{"model": "masked image model", "dataset": "regions of photos with short descriptions (Visual Genome)", "train_examples": 50862, "image_size": 32, "crop_scale_min": 1, "horizontal_flip": true, "translate": 0.06, "method": "mae", "mask_ratio": 0.75, "loss": "mse", "encoder_arch": "vit", "encoder_norm": "rmsnorm", "encoder_norm_position": "pre", "encoder_activation": "swiglu", "encoder_mlp_ratio": 3, "encoder_head_dim": 64, "encoder_fused_qkv": false, "encoder_bias": "none", "encoder_qk_norm": false, "encoder_parallel_block": false, "encoder_inner_norm": false, "encoder_drop_path": 0.15, "encoder_patch_size": [4, 4], "encoder_layers": 12, "encoder_width": 256, "encoder_positions": "rope", "decoder_width": 192, "norm_pix_loss": true, "decoder_layers": 4, "init": "kaiming_normal", "residual_init": "scaled_by_depth", "optimizer": "normuon", "muon_scale": "spectral", "lr": 0.035, "momentum": 0.9, "nesterov": true, "orthogonalizer": "polar_express", "adamw_lr_other_params": 0.0027, "grad_clip": 5.0, "steps": 7900, "batch_size": 192, "epochs": 29.8, "lr_schedule": "wsd", "decay_fraction": 0.4, "final_lr_fraction": 0.1, "warmup_steps": 790, "weight_decay": 0.01, "adamw_weight_decay_other_params": 0}
Rows from block 6 of the encoder, named by matrix and row number. Rows with one number belong to one neuron. Each number is 128 + 32 x the weight over its row's rms, rounded and kept within 0 to 255. All counts start at 0. Numbers have three digits each. After the name is the row's rms in percent of the matrix's.
# gate: MLP gate (encoder.blocks.6.mlp.gate.weight, 768x256), inputs 0-127
# fc1: MLP up (encoder.blocks.6.mlp.fc1.weight, 768x256), inputs 0-127
# fc2: MLP down (encoder.blocks.6.mlp.fc2.weight, 256x768, transposed), outputs 0-127
gate.580 098:191131099137128149102214107195134165141164051093095112134162109085147129036106129163136077120165120136140122133147187151105097167150108151154113108133101147057088138084099124077068123112161158097190120081133064144140180132177099120112125178120135079120153128134085097117133137155107112108103174121173126107156057107176086070187177115140118095151080118094132085139155131116127197098144
fc1.580 094:162182146145138130107195145150126139132141060082144154088193120118079100063135136139112101107126158123152154137128109107127151155103108156128093110123122108069139097120155149080102117106126164078191122095115086182134157116165089128161120202100074070110151130147082132093111166153089107091050159092161065180128101123180060042165157114144118079133052115109097120129101088135102179140108
fc2.580 126:110071115133154118194137129070034106201168123073161140143112082151124091137095087120169111164121157160142146107122070123158136147151142148168083172072101155114090082152142115197149127104074078151109126128086162149130141094104126138145146143157147147157130140127159171150134115078128175071072196146115142116126148185064152178130147120171143159136156156098099112146101084185102091140060
gate.581 099:116130084155162116097143144166130130146118097140080192163202168167146202084101093097132089163093197092067064079136116164101179085118077109153123086090104152163090104076142123142131122104157157209088123112086118179074133091161073152101113134124133073148125159103200134126121166127208164121138105086149035119131102097127147081149115171136137112125177109142132221090106108156092121124059
fc1.581 092:125114124192132130076149124139157120175122131160101168160131146135164198098083136123108112071153106134059064143231144194164103154190106160141087093129176136166065113145190099119120135123075123114186156137141144155150151115137150106074114130113186147129167177204153133099147133101154112096139156115126136100139185087098137086193108081132151147081099121139121167111109107166113106063145
fc2.581 094:130150124090145147104163121226104118152123123123122132096137153116146162168075107086108133129118081149136155165160134153128166106159115139159166140157132151074148081163139120105113063181090176142154151136140122148135082106114107068144116127062063084158117109164159160097073145111158121132168096125142122158099152090139169120142176080116127141105176112177128154092117204135168131154098
gate.582 106:075100150126149111106131210065117144127104091095073092164141151049188130142156086157092094131142121101141144178137131124102175103134158076179104136107176130134125162132132127125165089137134093192139103119146130241115111108098168142079114112131128134139105157179134097138085122144153082126177099168182135182107123115105104090070085115111113124147163137115118171104124140118151097131090
fc1.582 102:161164124097097130090097090138165135090097134131151109135049146165122136088116207122144162134147139161144064098145129113136079103166068110100165139078161160093120162125156150141140139150153142143106132158125129070107096109110068099154160100117109095178147064142116164164159125181181081129082130086152177130107144168116144127144152122157116139157105096135136106102076122173082121157156
fc2.582 147:176118089073137163139149176132145173124120160121145145147172116118149179129154118109098134130099077089131077169078118187122121181117090181144107125106173108122136126133048137151087152139101164051159103162150154137167136130154113163118146187098074153093097118078117135125123184146141166153163080100118136115180139149193156107134158069158153097148137147181146156142153130124057127109120
gate.583 100:103135100126173066160155122095120118059100151146159052146162158155127095067103094126143134107078120141161176143100070145171101162112107117117143166099119113151129154131144130158128104078177109131071097117156132116075168137130160116155118115198128122079173108127072142131168119114137127149145137133119124095093163141140144127157196134160164157133137227123099096131121136054149116216128
fc1.583 098:111139156125142177093057124133148139166142101200165195091102106135128174086130073068105077146138156115127110104169199170194108108123144098113118104142165092145061112130148117150153165188112153140098178125092100101156122109095064120105143113057054134151173145117175093202094165169143107110122186139151110106156138158142101184143093150154126151128073133137134087113169156202144104094047
fc2.583 072:133130093096107125110133143136120142105153101130123121107118178141077123138084113160178143136055162129166187115049123147107095097059154107155123124145143121101122151142167141117190153085148116118105176120150065137167163116130219074154102094130133137081154120066136094115091122134118104099142103139102158133115157091142153165147131140135102185158142179186065128175174092148084084174053
gate.584 086:081173078162134108128020129103097142158183103131073123139206128124150183098134144094135128141156139161099166127139160181155136161185167112130165147175160164134131164186115098115193123125113126125101162173117091123079136100186061125131163098153101101185118113109115150119099136138161144205111128136145106086097178137148064198036179121099175137150114115112075082126131079090129063165145
fc1.584 089:104093135137097135090243178132090105210047113164149138127099187094147072134162122137155147134110093131136136117129143155110157131135114119138117093092082116098129085134163120179098078109150145178139112137160130125094115137157180185109111167156114118088153152125159098198057114094069110097133129170076161118086106139109157124136114088205143119112125106116125174132109169126117105092180
fc2.584 066:140184071118119147103135155128139117138128108143118152171138162199108091120164112104195116147067135101141164102098125175145126103095154080151131158042155129119116146176110121130189149065140136089139169121068166139126166061135131108189134109156128107126093089153070149213125163131131111137164101182149117063092085115177090164072163096101138118105142158154099168095175165139088126157105
gate.585 091:117149186122172074124100096092133075182107130116171117123146113048093127069105129148065093146138135145096150092119122069158120059080136151087120157188169147132154180190076129178150080102146130071112109141090112112122148162163085172075118094115125154151126158138131096181174085141155103165146125079119121102165115138125143124123154159146150106147117133114087112185129070146155112149123
fc1.585 100:090078116126167190164134155123122141136161148106060119146109053106099110095159178127097136132149121099060120126114139121109103112149100161098108076117107098168148139057168084132114199174159110124113130132139103079140143064098148160125179156199046119114118187121132067090181108145120132148095092139170185102155157116117068101125112123094085078129143117132130098130108131152101125130075
fc2.585 025:080130102061222142113078170096196132105155146152145143106093163058097137052078145127137146165162118128117128116130140153150125108128136137137129107129140113162148161145197082135108182148136066188137125134161112108119100080135107188127152075165087093121151206138070126121118087131127029083131106103122154112199105106141134067108127094137101106134097128152130147106125101147153174143090
gate.586 120:120127177098150141080096146121194141131143120104094115127140142087151137149114107159131161111077152101171104102072166138120082109163136119079183105134247134096123135153209096128128106111156102159164121098053173085113126154134096117022146172060082202106104086116135088163106184064146164097111107123142180181198102115107104145055110160149122129117125178141098145091100154162148154082093
fc1.586 113:114142146119160182109114126097134116114135090127163112130129143094165135153101116198148146110069155086138136090106137155124092125210138069085176178155176116101141161123201113167138108112164133237144112127105151083113121172129062094070131139108101195115166097153122116155104175151174164127129117102170187167176127144130100166096123149144136142110192146135130147092130154185149124116137
fc2.586 166:126108097168110070072142128149100171192130136156211146122078067101080121121152157092117136085138121135158101087151050041105145128072117148134090154109088107148122092108078108054117159099100151113149091122138110131162129155103101142196117100095147096141172123121115152122120069177097070129116132151157133131127096125143125130141140154178147158167109112101166071177135075146173124163174
gate.587 109:165136169124154095153159145095163113126087156168087120081208128168147155113119121091206136119124114101113137134151151129117130155201132133097165105160127184138112116117088101079088137136153122132117130082119158150118153100174145118126139153121177108097169108121137148067104098105090152177161117170114167121092186124115167160105137180099135066093081171066161150096146136133136147097189
fc1.587 097:121150113159128101112161140169101145173198124151070160140134133113162123224098167142124088136199128114148069119107105170112134148073156186077131166118170165105178114140136167120129139138119100120142096143126098132116080146104172125114140053109143115180135110135182099146074151055134145140114184061133085146062111093122053036107152122150189160156198117105116145138132106117120105173117
fc2.587 132:139116153152124152189168065095135119141118167160114127134146128074163097117131120077121127129098156079105111101132151151156129070129106159147119149113152137165130202093136158125091107096164145148142151156209118165166106102098148146157085157116126162113085154117063115118093106161138074147148103146105227136088161139145164060159143173069093110116142097164133152128126161147124094096088
gate.588 102:134144108085066153164103093102160138117112111138122163209142144118164166129109089142147115128127112149125091115082137093117117115144121180086114127169173123087101124145141207215130153137125101068162160131106130119172104148139120151130121140041182126108146166122152113070152088147136182161116140170116062104183117148168099082142189143234085084157124118128129131092113083137176186052109
fc1.588 093:071112125124112131160088069089141126122102158163088106134138088089141130095082181151176166108133136170216153096050120073143125069146146149153098129110188168119149150175125152081140135167181082052161133094103113149098101123158112084112130186100158136140163200091125160117153100151135107095104168128123093106115090147112151080117119142175174174144166144103079076126097206098158121040085
fc2.588 066:083063137153156135108144140039137101109046178121162083138127087119091134078119125130187127109157099143160090082147174141138122137180111163160107098107093111072086133150132147035126096140137104125171178103131085122118161118102104110101098108078136105126165139133148114128101220158152161157108126104176122155140116185150166111088131136127088141107094124159105178161082056111130102059094
gate.589 103:093116070107136127037162105131107137112110162177154119160178124134127160177147098086065149159096145134131106202177121155147117070142124140190183152165124117139136130119105158085118106082113153070217058170130145148131133116130086129152161118038160141177052132185100162091150093081189145052113099169138100108135163147088174122155134101109137120133100128096093158113136125126113088117095
fc1.589 098:131132139104108158187111153096128124151150205102096140121140203145184188157135175153088131095118186126173157139162102082162135089106167085091079140141108141106098182147117148097155149175106108167107175119159129182088155120093155081104095146196091166094081163126087104110107125158119163136179093084094139130102095084162091110151074090174159118129158173093133105101109143122143121086111
fc2.589 085:181158145143161162090087118151100108173100097192155062129166170148067153152143094152079109101132115163104093099125111144088075208135132064167144139136084151140109122154077185161031101116171169146143137162170175096119088183113119105146183124071157180145148116113146140213121101121129181118117119133141094125123135143142147159123164156156128123123135178133149144089150114086150089085119
gate.590 107:158110164117118126154152080120102145184131142126166108169159229127164096134210121135108147108108156087131110154123149138153157114085186184133165097078147091144134111126083155063130107131169145109118119147179165080149106142110158099156102183154124102161092094112123120157177114184101108119147130061109071178175124156137175060153223159115090176121139099113093083107103167133102171112140
fc1.590 102:204123114117045169203164178135132187169169133148141104110152119084178100113077122121111118090131172065116104143096109130061095161086174156132176044119166167155113158139092122081083128112158151115092158150164142110140150157102140106122208125132058107163147072171043123109115167163077136126149105104091139184141106159143122129147149104084126113131108155140098116138121156129130129100172
fc2.590 127:122136090149096171115056123114130099132153148185120129178128139135220141109139091132104114133149171071159071176158104093146110169070099108140130132094166125162099143143098108189116131136106149087148112092142083134127093143131158102162096097219074139120189119098157117116081095055114196201100148211084087111139136133132079100111139180083121084176114154167089118102128142129158144108102
gate.591 103:179102124131170138091115111181151090186139103167153105119123166091195130191093124153143192064122140064121109086151117107155122143111153106146147111072144170197101156147138167119133155139136133085182099108097140148087044089116098092082153167138187121142112139115164136176155088116123114129121095083126124140139095106150113140079185138157161118157141065083116143135142158106102067104100
fc1.591 103:097166175127111122123124146124144114063163137120132173110188149103117113107127087099153092141161137103116118153119114135125147093169138138128114067155152138083161168128085140138159102228163093138117184142134121227161194169119114161082066149147102087149170161233123126067132107142132119136153092170133137135078176117098160160162085159040123152081169152112098103107104072118153190108130
fc2.591 147:158087162062158139176136163159096140169159046090152094100121138078078103125113177119127110108106127100093120112135147122206110114069118128122131147109089119144088147158105120160125096145160172128103117124155105106043107161161066110167155095101100140142086101168150079123148120103137115119142161077150167101148085074142088118072164094076071154091168055135098127122140202109118145087054
gate.592 101:159164149169120188089152139187108079166127105107144110058112039204117133196154100118114118124091132137137144147139162163156092169159072110144108096141142107121074204100109099110104123178105120146123126117144103113180133079124162092174180085130146117112066124098090109060135144141124133158109105072177162137150123148149086154160101117091133150131131125134117181192159138076133156168118
fc1.592 102:145105107114141173157094102118130134118107075028172134073126087113140167178165132120149175174057135099140101134089127086106123108123135104092042129162137177129089107101177119087157106125116150134138108140134146116167110146114137173146123149126090136186169144095113119171119167161121123137103168093146199126156136096108084077189109101133155214150136090105142136157180119133117109106183
fc2.592 110:109136121098137147133179114083124151128140178173143173134138123143090104075138120157108096109143164117106090182143132165119145167058165104121114097058061138068143093113137126123143126135116150173143031078060121228100095109144122163127128094105145176102099076173216128145104157125119144121126154136104069152070101114119164097113181133152120140114122174103135116181132111106137135105109
gate.593 097:133182141120135138182072154126156150133117172199120128079096097108199125140150164115115126187148179170151127146124085132138087140078174125129179160127156147095157107087135134128144102131106148093107184114103137106131095141149116177098082156092081120140157093157165094083108156167097163093135158108173153139135050125165074161177209131118179096149168120197096141131138156064121129139149
fc1.593 097:126067127141121100089174146136167066110157093146153157115108132144148192143150201148169153085104073183107110125122107123155104058131141140102056139222146096104065145170101107131144102151081106147142125115097106161109116129114129120133093109148098085092111106091088135226139158060205091137106171174184110071138177158075206086116092131144110192155137124118120075130094101116162124126106
fc2.593 119:129191144093132132137124077128131127125152146111173171155065103028155156109060154173098154194157193105189090134145137162073126180160132115151158107142142141071142192056162136093142099074159187124129068127139125090169096076185075120099172134152127091160192097151124069126190123164098158065101148144122096109093058104133114161150166103103104123122103140158126171138122132091076122109134
gate.594 095:177125090105121162122137103131107117127105111124091073140147131169117176110079120141129135154115120096127107134135144189131159190107159165116177063180092144157129181116115112145107028108136114100091107144162088107150117071142152167150146119077121176106108157138111092165065139126144145096137102179147134146134071079130118113127122157070109140121167133074104129125122137171101103137097
fc1.594 094:120093116112128152083079180114120068141153107125109089225112127138114143165072131154099118144093116120129189081063150132163110171133122168091132104239120094205059156107145131185084139130134154082098116120104116114136142126124115173099125130101165155114114142146123146120149153154165153108083132061165134095188082066146139150195101100116134172142109087102108166100165120137130141177071
fc2.594 031:101110097088123184168142180132101079090104135085137123190139127137143133143081088134125100182122083132162157135101151178161079178132180166104129164205113106145141176148152161140153109148163168167100089127103090098161086124128138144069159126134120098180147101122108151134127113105198126036110101108119113088150146104100153178146104071109123129121136117149176146046183161092133085138095
gate.595 100:140157097177138150141137086177159102109173108146084156092178181119138186127119125157140115074114118191141188166101157187128089136118100159173128147131157169112101128097180151128155194146112099172148162183136197069143085117111140123109126124162094102110187124094110078097108091157156182127126138105168022157117160138175066162110130147139145112122171117141094152099093103085124124189158
fc1.595 099:160174099143153157141137132122155214050155162166058117047155173117141152078091085145172065132118089231114139105121114139080119149126167159171155118150137133117105115158128139073165139178076121157190184146131160109144063133164132160160117114103140104133130070098075091094100146174141117113167142111132084120113095110158145167095122112155162052206147123104126162106082098051113112125119
fc2.595 122:082139113149071145149176202142146133101088131150139193158109086178118142116118149171074136119114114131101118122093097137139206199097158081083124155146118100161109165112089124118116111116148181129127127056100106130146113162116168148151164088201130100120144144151084118156119131155157128084138127122174144123107081128142162103123150156136156154130129134029107109079107110050128132145176
gate.596 106:114146094192132149160162153127105120151137120133149160097069128102139134131151195121126071110144107099076156130096194127064111181114121157084196142111164164166157081123137139125110162122144128121136207166185164153042115126115092148152130090082116179150111104172122164097110169153111124139110209137164155100148138096106173154142085137158186120111058143088120135137199082120132157116074
fc1.596 101:120120165145106086093123123130148121160158144104133169141102102057180086164124117150072100112091134143121085121155130000205128070133098163154127133131123118117188115096173129127139155090095072147118115156142129104141188154159096105163181085127102183080136090176101137145148119173097092099111146106113149107188075166161101100147075162120099160115123120107121099122130100118132065109090
fc2.596 123:099108098192098139141083102036075144103179113051112136173104168092147109130070194150170173099064102171101106072103101095087229117118162117116107100135117142146176106157175123092131159142067139106094110095120140186135114117106120155079138124142144142158099167139112097119167113149172060128103136118100128129098137138158121114159097108167203156101153104063174116140133098184140138159154
gate.597 098:106062147116171114119123076121155141147136217121149065129131147202107175131125177142087165054138131206155128163176160125176109113108145154136140069147150106085095146089187109157148188136170143101195136131177085152150123081140137113073104128184075165133105132179156124128137071128103140140052110161124101160110130117102053097121093069117125186145132090108089139089129153117040102153165
fc1.597 094:095179100135113153122133116142073111140110163165153116180081091113203146181142109153153149148155123137130088158190145116170112178108111129132066146130043125134112135081146158186093115116158190109136117156163134121092100089163124092179106098180146121099121105095161165107135201121130130125169127120079122139132156116143114159089154122205129180095119106146163151144120089090192134110154
fc2.597 128:117069130148196145165134134143125104158145135158138129158128192183207134082166109110089102143190118164143098146092143112137084214162136103161138085102147100137070120083150175122177129118168119082144168141106099154164201081104130141113102126156111144094104128137141159106160196145137144121077175091106093130146121118120146150100162102135193148136069150145147123146112101156039093103146
gate.598 095:160101119088175104164133098134135082129143047087105094092112088154149148122178153138110125127105116130137102133128174134068116122160134088047117146095176166129132166134082157180105109162109145127099132174069102117064199074176104153067088108132161082123076128086145156054117171062125090084112156101181148107147151114134118144162173102151107165171067058119085114145146174158089214109127
fc1.598 092:099081123141140175187083095116180162107073120139125147155143156114064165133211119124163137133099139086104174110127116192126121090176059146159159202103074108147112181112141135105129158109118122145161087024193145171160134112113149150182098135184176137138131111092112143158176118109154174124148073149137125108109106138092070155107119155102132166103151116131168152147125120052152130098106
fc2.598 087:096117094119148125144207114032184084216145127123093104113182188164089096181130165154142153126111101134156139103164089132123172121142172093112114117111162120129137130116098118112080126134122113055107136144106141163131106099116097132064064158105110144106079128125159150147097121128167132168094089124096198113088134126169192155122125091110111164150127109155141129138141141130158151185142
gate.599 101:127102141152111170139110113124158095114190130098151139155125130153143077165173158089082093116142094109142121117179143123186096168116083183201166085144129137108061148168109134169110098132155116098120166130083168133125105097168147114190113162144114103085179113115085176112118161121132138148144135159117154112061178144154128105167153077078098093181188101111150064133111142157137149106134
fc1.599 095:169144084163167173128152120103133110098118106129160088137119122151122140106142112163101083158115026106112223161146103152143162168108099127124109137083092056100087141173105079181098084085153077105085129187098165100141127132128162117149098194124127131140199115123106160132112160191145134144148193121123141167136176098089037072133100121062186163099112130068150136160081125164111141116124
fc2.599 076:193148131154103173144133128072129134128191161148120115165106175134129104149125106071104129129128169101089090097142167153170131067181092162086151078164152193134200181120160100138099136100098111146172119113168114146051153089114141163115109114161141131112156137144145129071101153105128143152113108110156156141092148158089170141147151103180155122146137181166128120039093087090114132116095
gate.600 097:148089120142114129125126101145177090152137085159112131069151122132136106136155092147124135168150158176148129186127119123131053097162084119153181121104141177126146131080131115122121155141118099104170171105141122063127151145123188098207163076114177166141187142064177117129122126108097113087057138120132125117099123108145137148140132063083169130145094168133159177126148070138111118127143
fc1.600 095:131190172141181134091171145077140128119150076096129095154152137073064155155150118137138117104118127167101081119109122140118098095154115129191118164144099111139117125101061152083120154114139114177148123165154123211122148061161155187157130141116134162120097113128127124123110117162156168188187196120068148113139140182135164144080094108168180093142152119125096131165209144135047151166155
fc2.600 095:113122135117111164092113146147165163148035116147150192121123110094112107147117150104158123129105162141175101145146122186137095169116163118104194099106176130114068198077180118089121110172114166185175091165166144083090112087119141115140149189170112148139059148124183150126093109123095129176131156124069118089127154101139149087164063174067185123089128039094065142086134215181160137092087
gate.601 090:112112085124136124148189110098089132099161085142209103200121129123057165114118143074114105081143114135116070164148137111146124149074145122122120182111145084133139117184124165097145124089137103121175162102126169139115083164143098152112141159142164122137105125127101090165114147144150143180083163123133158092091120121072108059151132101127145186091144117106153147068155080104067113108117
fc1.601 094:088073177123139095116161144176056107126157092189164114132116122124119121194074177128090156127170118094141107110140115083129129170146130121163063165134158127118133149108184099103118137134163112160124142135191155137119150150159168156144176124129041181093127109101077094098153094137136177133167157110115196141092137128084147121093126125151158193107124112134141085064164095056144128144093
fc2.601 079:081162097188150170219112126058086120121129108116117175107064182131085131151113083188165136121100089126154145125131116112094104142196120147104135106161134129194088099118140176199149153118129189092118147155180128119078107147136157108125121143143143150136133163117100136071120097162148135130093135166157123098152191125090156123080140127134127123077147080142170157087119147124110122125165
gate.602 099:156114151079144118136132099134138095126144065146148112122177119138132139082105162172177168147126079105113163145144100123086126106181127118148103196130159113158115149073180152138099139229161172135091127176133142141115106137138060104154174124150158164192112126060076068067097133138137144155091098132099142147171132111090137141144094113130110164109161153123148067119124170168110143144186
fc1.602 088:141089145124096140126163115088124070164171178134075136157101178102103085121140150103141144130128177147143172114141158148182132140070175126094156094094131122116186051146098111098122095053133131192171146086147100113100161081125166098078124058121150115095098111142162181170121124102114137174208157136129147108112125154107139169111152098100125068123096139118138147186124111164132096077074
fc2.602 087:174129127075127087112123080128147186094162161192087146131198120163093140143132150145093155052136148123163109122068137069145091097166098163162130167179148152173116100134117157185149097129103121144092120119166158186146105128079052081131168137155115198135114097069196168151128116147066189143135071120111125147131107113123235075149067105058100159106184124180130078075170133118132158129129
gate.603 113:115115153100091170137137135170111141107083157134166124081127073102185103084129103131149140112105151075138121085107105094175136133084058109108158143150091094147133081153100159148155084153157163105191181161074105124173100146129172152130067067111159109134106126165175106089152122143100134107147184116145114091154133088189147093134131079111148139067072137111146125125141184152113173050134
fc1.603 106:126142119126135105113077107121170122183133114193088076186139146119108160177152141097180151146066136165098136173122114177132118166124148141164118127073165135113132165063167110146143096137110155145143129143121168171134122151125125108161099145107111152145155138134103130155181173165120147102137099048116196138142130170129162143121190159135184126142126114191096198133155073112155155183102
fc2.603 122:126104112116183141115116167131128122070131207133128140129137157159137155159144132108183095129107062066100090159071169096109097132124105093118117146118119074138170092140182136119126050099200076134116123117163140151108166161143084076159134150165142162072142173127109138106080102156139090106108197135180159128149119118160132125129124093117119153153100139165160110088136138085155118111110
gate.604 098:157138198191142048145133157131129120075193193104133140099151106135197111158087133154144192137051131165110065117109156154146094091135163071151162163163138094059147121111101126111141137116142143137142094096173100114173102143163148160071201093192097173174119138130115100133140106098149184105035103179131123199108126156110123163162112111128147134155123090114140091104129111102100153164093
fc1.604 087:113160130132059146135120139151122116147101096150118102119153129162133173167157098142149172103128063156139121099136115135206131103139151160145199146053090144137161171130119148126155117123081139145135184172105143166075187138137104097153087082078102148071128106181083111121148145103135143151186109150132130150156071101128156106098147174145138111082149144119097142190116104141081200097200
fc2.604 055:154078121135107154092094157107138188115137096115162183086156175127093177190156102115113088070112133204135119110115147112186116137125167102109147115113161152030137125151194127139130123144124223137167141129104165186137135209126132127126161136107094139137104125124046107126048153156165181075115103145197089158150128164073172086133102073154171125112139126101112109103142082149144126126170
gate.605 094:169146132155139203118146174152115177113141121152097103141079177146096165151143126116122105164144173132101167157089160124070031132179108126165146138163067120111106146147116191152144223106168159065093111094205091168074177092178111159136116127120139148088207101140141141154132112150086143130199183138199135114130126140128103143168144142146119156175139127162164132131165138147129122177155
fc1.605 103:179114070171134199155119159135129104184136160159082160147110158102105165137180110090140149121152164122072130115152138157167128134137067076066183101159144139138135129156078132101153174123191111150154155129115140135104123080170099208142128124142116092112189168107135151111158118119110149078135173151169141141144154123149096157200134122127159155177193139115163176169158095161167148153235
fc2.605 060:125130073145144156132066163091110086113156130142102146119097119106079155165162086125087148100099106086096052151156163098131091151137120164129150108152108137169158065129138136084126142093088109146070138139127103132130142109097113142118155172159084126162191147110095089139144135140158193085105133126108118143138198122106120140155163156145119162192072157112161124166130078139192133118175
gate.606 109:156061110136148114143078146172100067228126108116120117103127096173150116124089116082132156153112122101199129123126083105124111103089122063183144128132071221145070126116064137088152190174066142108129159141143070129174102123071127150127097142115164114102119157131125160123114131140093132132140100148140082107080133137134151153119116103158080139086182129129123115187185113102049150124156
fc1.606 106:158155142180151104144123173119158153154137131117116164103094137157125146104164119118112142186067140127123098120117113192153118111071134098153131124098091143153042165155086086144155145158100137033118131168131044107185106147136135125090064131171127054141211141123125196109095137149111099131087088127101090127115133110083146220120122172103154170113178139120165088191148117126124148103200
fc2.606 132:140127105103151109105151114141127166138083133121156173175103077203110105120158186124153166111108158156147151121122049163093182209119157149105064068098173179106121105105138092169148151122135080127102081033089103190121139106148189151133104132115175091145156156146093073101119132149122102148132132117142122161117128158133072076111138163127189093107078090126183110129160140105123111129158
gate.607 105:174174135076155151162074151115090123130141070119154110103116136210134196105075094185153173095118194094159156134107064147136146151151098139115113110158131143118097136167120097161098116166127131120141118092148081116165156201167109110098117132120121069155144180097127091095116057144126152125149156036139131094158151108153163141128195183157127100184125166121116138097166072119115067123120
fc1.607 103:142129092093083172164157143167123157135108172113096214129109137124218134108127106096122103137150084142141148135176143085118167178110131126123118116088153123188108172085117123077091164037128174115151147082158153078137147100181121143110161109131133155109090121164109090085163165115036165124134102149145122157160086131130137094153138095140200095144174121106093116103083168070174099116101
fc2.607 142:105094135123145098089114151172135145166108117184116138103093101153082078136179121145084188166176184135155053129120118065162159182079152160113133170133111164174127120142107063057142145154143075185122093189130135153142123094105152139146093065128100113102178090163062163143108133100103137083119168117169135141138118128122123144085147162129128117178158101107120147116133140170127110160160
gate.608 102:161093158069101155128163110116152093103161095113132158108115116100100123091109106137143120129138071178089135101115113094069139149118187111150107121183176140155143140061122135114062078099160053084156156111111147103139057117167117168124128159124153125097100122131095076140131117139086127093109144147123109203124158075075167154130151134166166194102104167117099144123095114105092141158099
fc1.608 085:112118104084116118085171121105118170072159140162070101119090157173088120090116113195099102151094068072151147128114125150091100132217129170125106146104094161118096138133092095101090155149127127140156127179121135137152152073084131077147136190065154207105178143138103109077118118112131121122104190129157143197164148136134099080140102111128183095100124142113112158133209111099107109079148
fc2.608 123:123091108107148094129180160179172160150080164161142146146169141163151111156114142137129065080168157138160101102105122074110103150118088141102132144132111044107155141106149129112141116182146165141177110073153163112108101178126159173100061159149086110167104146093130169131135170119088107119150070150126162100114114194119125129127125103139050172157153124152115093060090102105109093150117
gate.609 104:103166170106089174135060183125157112177079178125101145124079136140142059161113111075134114130146178116167152151122185104121087099102099153148126095100092120137162163119139177078084151141113192095128144173094170165153112114153143118089102111117119072097131127138093212151133123139137093157175162177143093162148114160126068096118131214141095151143129149164171134156084128120147092109118
fc1.609 097:107154153181146138161157135133165123088224125156161154191151213082193118125111145175119097121148171140136177123141132133134124147125151103150202116087075121162132127164148155222136095154177109121132127151140170132126129087080198124117157051093097149082133099105162117170116186119089123126107118111084163144087155130158173157138098121118059116103145089087149095170123120131140050137149
fc2.609 059:131109149190101171096080127146101104144111100132083165125152122161119075195102129153173123180097145086131109133105098111173169128105141113120129086096115073172106204102067070121135098081183130143111129173136198139180151172149181089144184089077151122104080104141117177138128100127137109162130115151117095028164142172090123134111112175105140141090125187140140172133152146101136104118126
gate.610 096:089146113142169090072124108152087118182106173187218094044117051154137109130152131106162105100117150163135140093149146167042139110101113170084119061171161096160131134172141093132153080077175201119088108174105142110123129134072146099147102142103124118127138193155136147133131092105104161181125118125173129098129152104114131175104166092191121146147138200138121132105096122061163106150078
fc1.610 091:113135085107102186119121107110130107140109171091105099092175116075116106119172094085136149084170062149070163130164122117176056091122180157153167134077098136159135120063129153116114092214113114149150060147120129182124125108114127130169135088115114172174169116092160152151152123146088161181115150121105103133111093153135115126125121135142134152133151133135131073056172113108123089134118
fc2.610 071:156080155157124127166087138114123151118128153132052142133173153081108118130163160147135100166112179149166120134114147109142114145123125139124127156115141051122130104187116133139141196109093140147108095163148099160090152143111119165136168115113150200037123145167152113137069138120129201103155101107070142118209117114067119121110129105090057155153128124110217080147106128156171138097108
gate.611 096:103172103148142109111137116142113151120127087110151168135111162105108125128162095171126169091145194146193161161157092184195109168086102105061085097116123139079153098165157128157170143123141200144120076146105128127147107132138154065140127103133078137096151127099098066127108119183149132166107136088182073137148096122079136127111087110141162148085176084115147104144111112137148161121136
fc1.611 097:207162115149145114106175128066093145111129132215068081101109092134148174142102113134140148101083133139092141126105109118096094138090111074183124137102175116191155192102102102190122153151075103095109086127161088092115076102125090156152151190109083140165089154140172147137104128113116155071101151193101125113092147172143144167156206100107104135207141141143100123131126130139189124133099
fc2.611 105:114161124105095096100150125135155113088110137098141136163049106131093160085143114102125136079121143123138128175114034146182139172120155204101103125154140128143041137088121192136136115089090128166132139165087114171123180134141178168086178119135101128112130095161095126151154094107167148138068096161106147143077094125118151132144099118149160143089179085075147085103118163137178118080169
gate.612 105:118164134204108117141139112092093068158150105078150122107127055113176099134104144176139179076072107226100104108109125141156085063175106090146102143116114104091141185144073134110122158139152154177108128142142102137114133170138171111123101115176108118094106167150106156100128129120135137133171113127130105194145136184106114097181142146115127177223152134143088088099111148175126114106124
fc1.612 101:083187150187106158123151104102104092130176095093133141085116093083163118094140156156183203065059110208133117090109153085121080054165092091111114108159098102076151160180049165127105178165141137113151112116154112151097068139100155085117096104140114138092107136107106147093096110156135157129139130146094109205166118163134143121165146196131135166175113136157095087118117124147144081091148
fc2.612 107:132146151124192089112157127109101116188136085113108130196104107114114154054101075168110087154073167143138119146148103109101141095099125067073116091176119083132122089177186145125134113085149115172124089121131097050093171162117104133099109134128150139092166148120098157135160150158131136163100168148163082122129092146095169089165139136188100124156125139139090095195142084091145081148144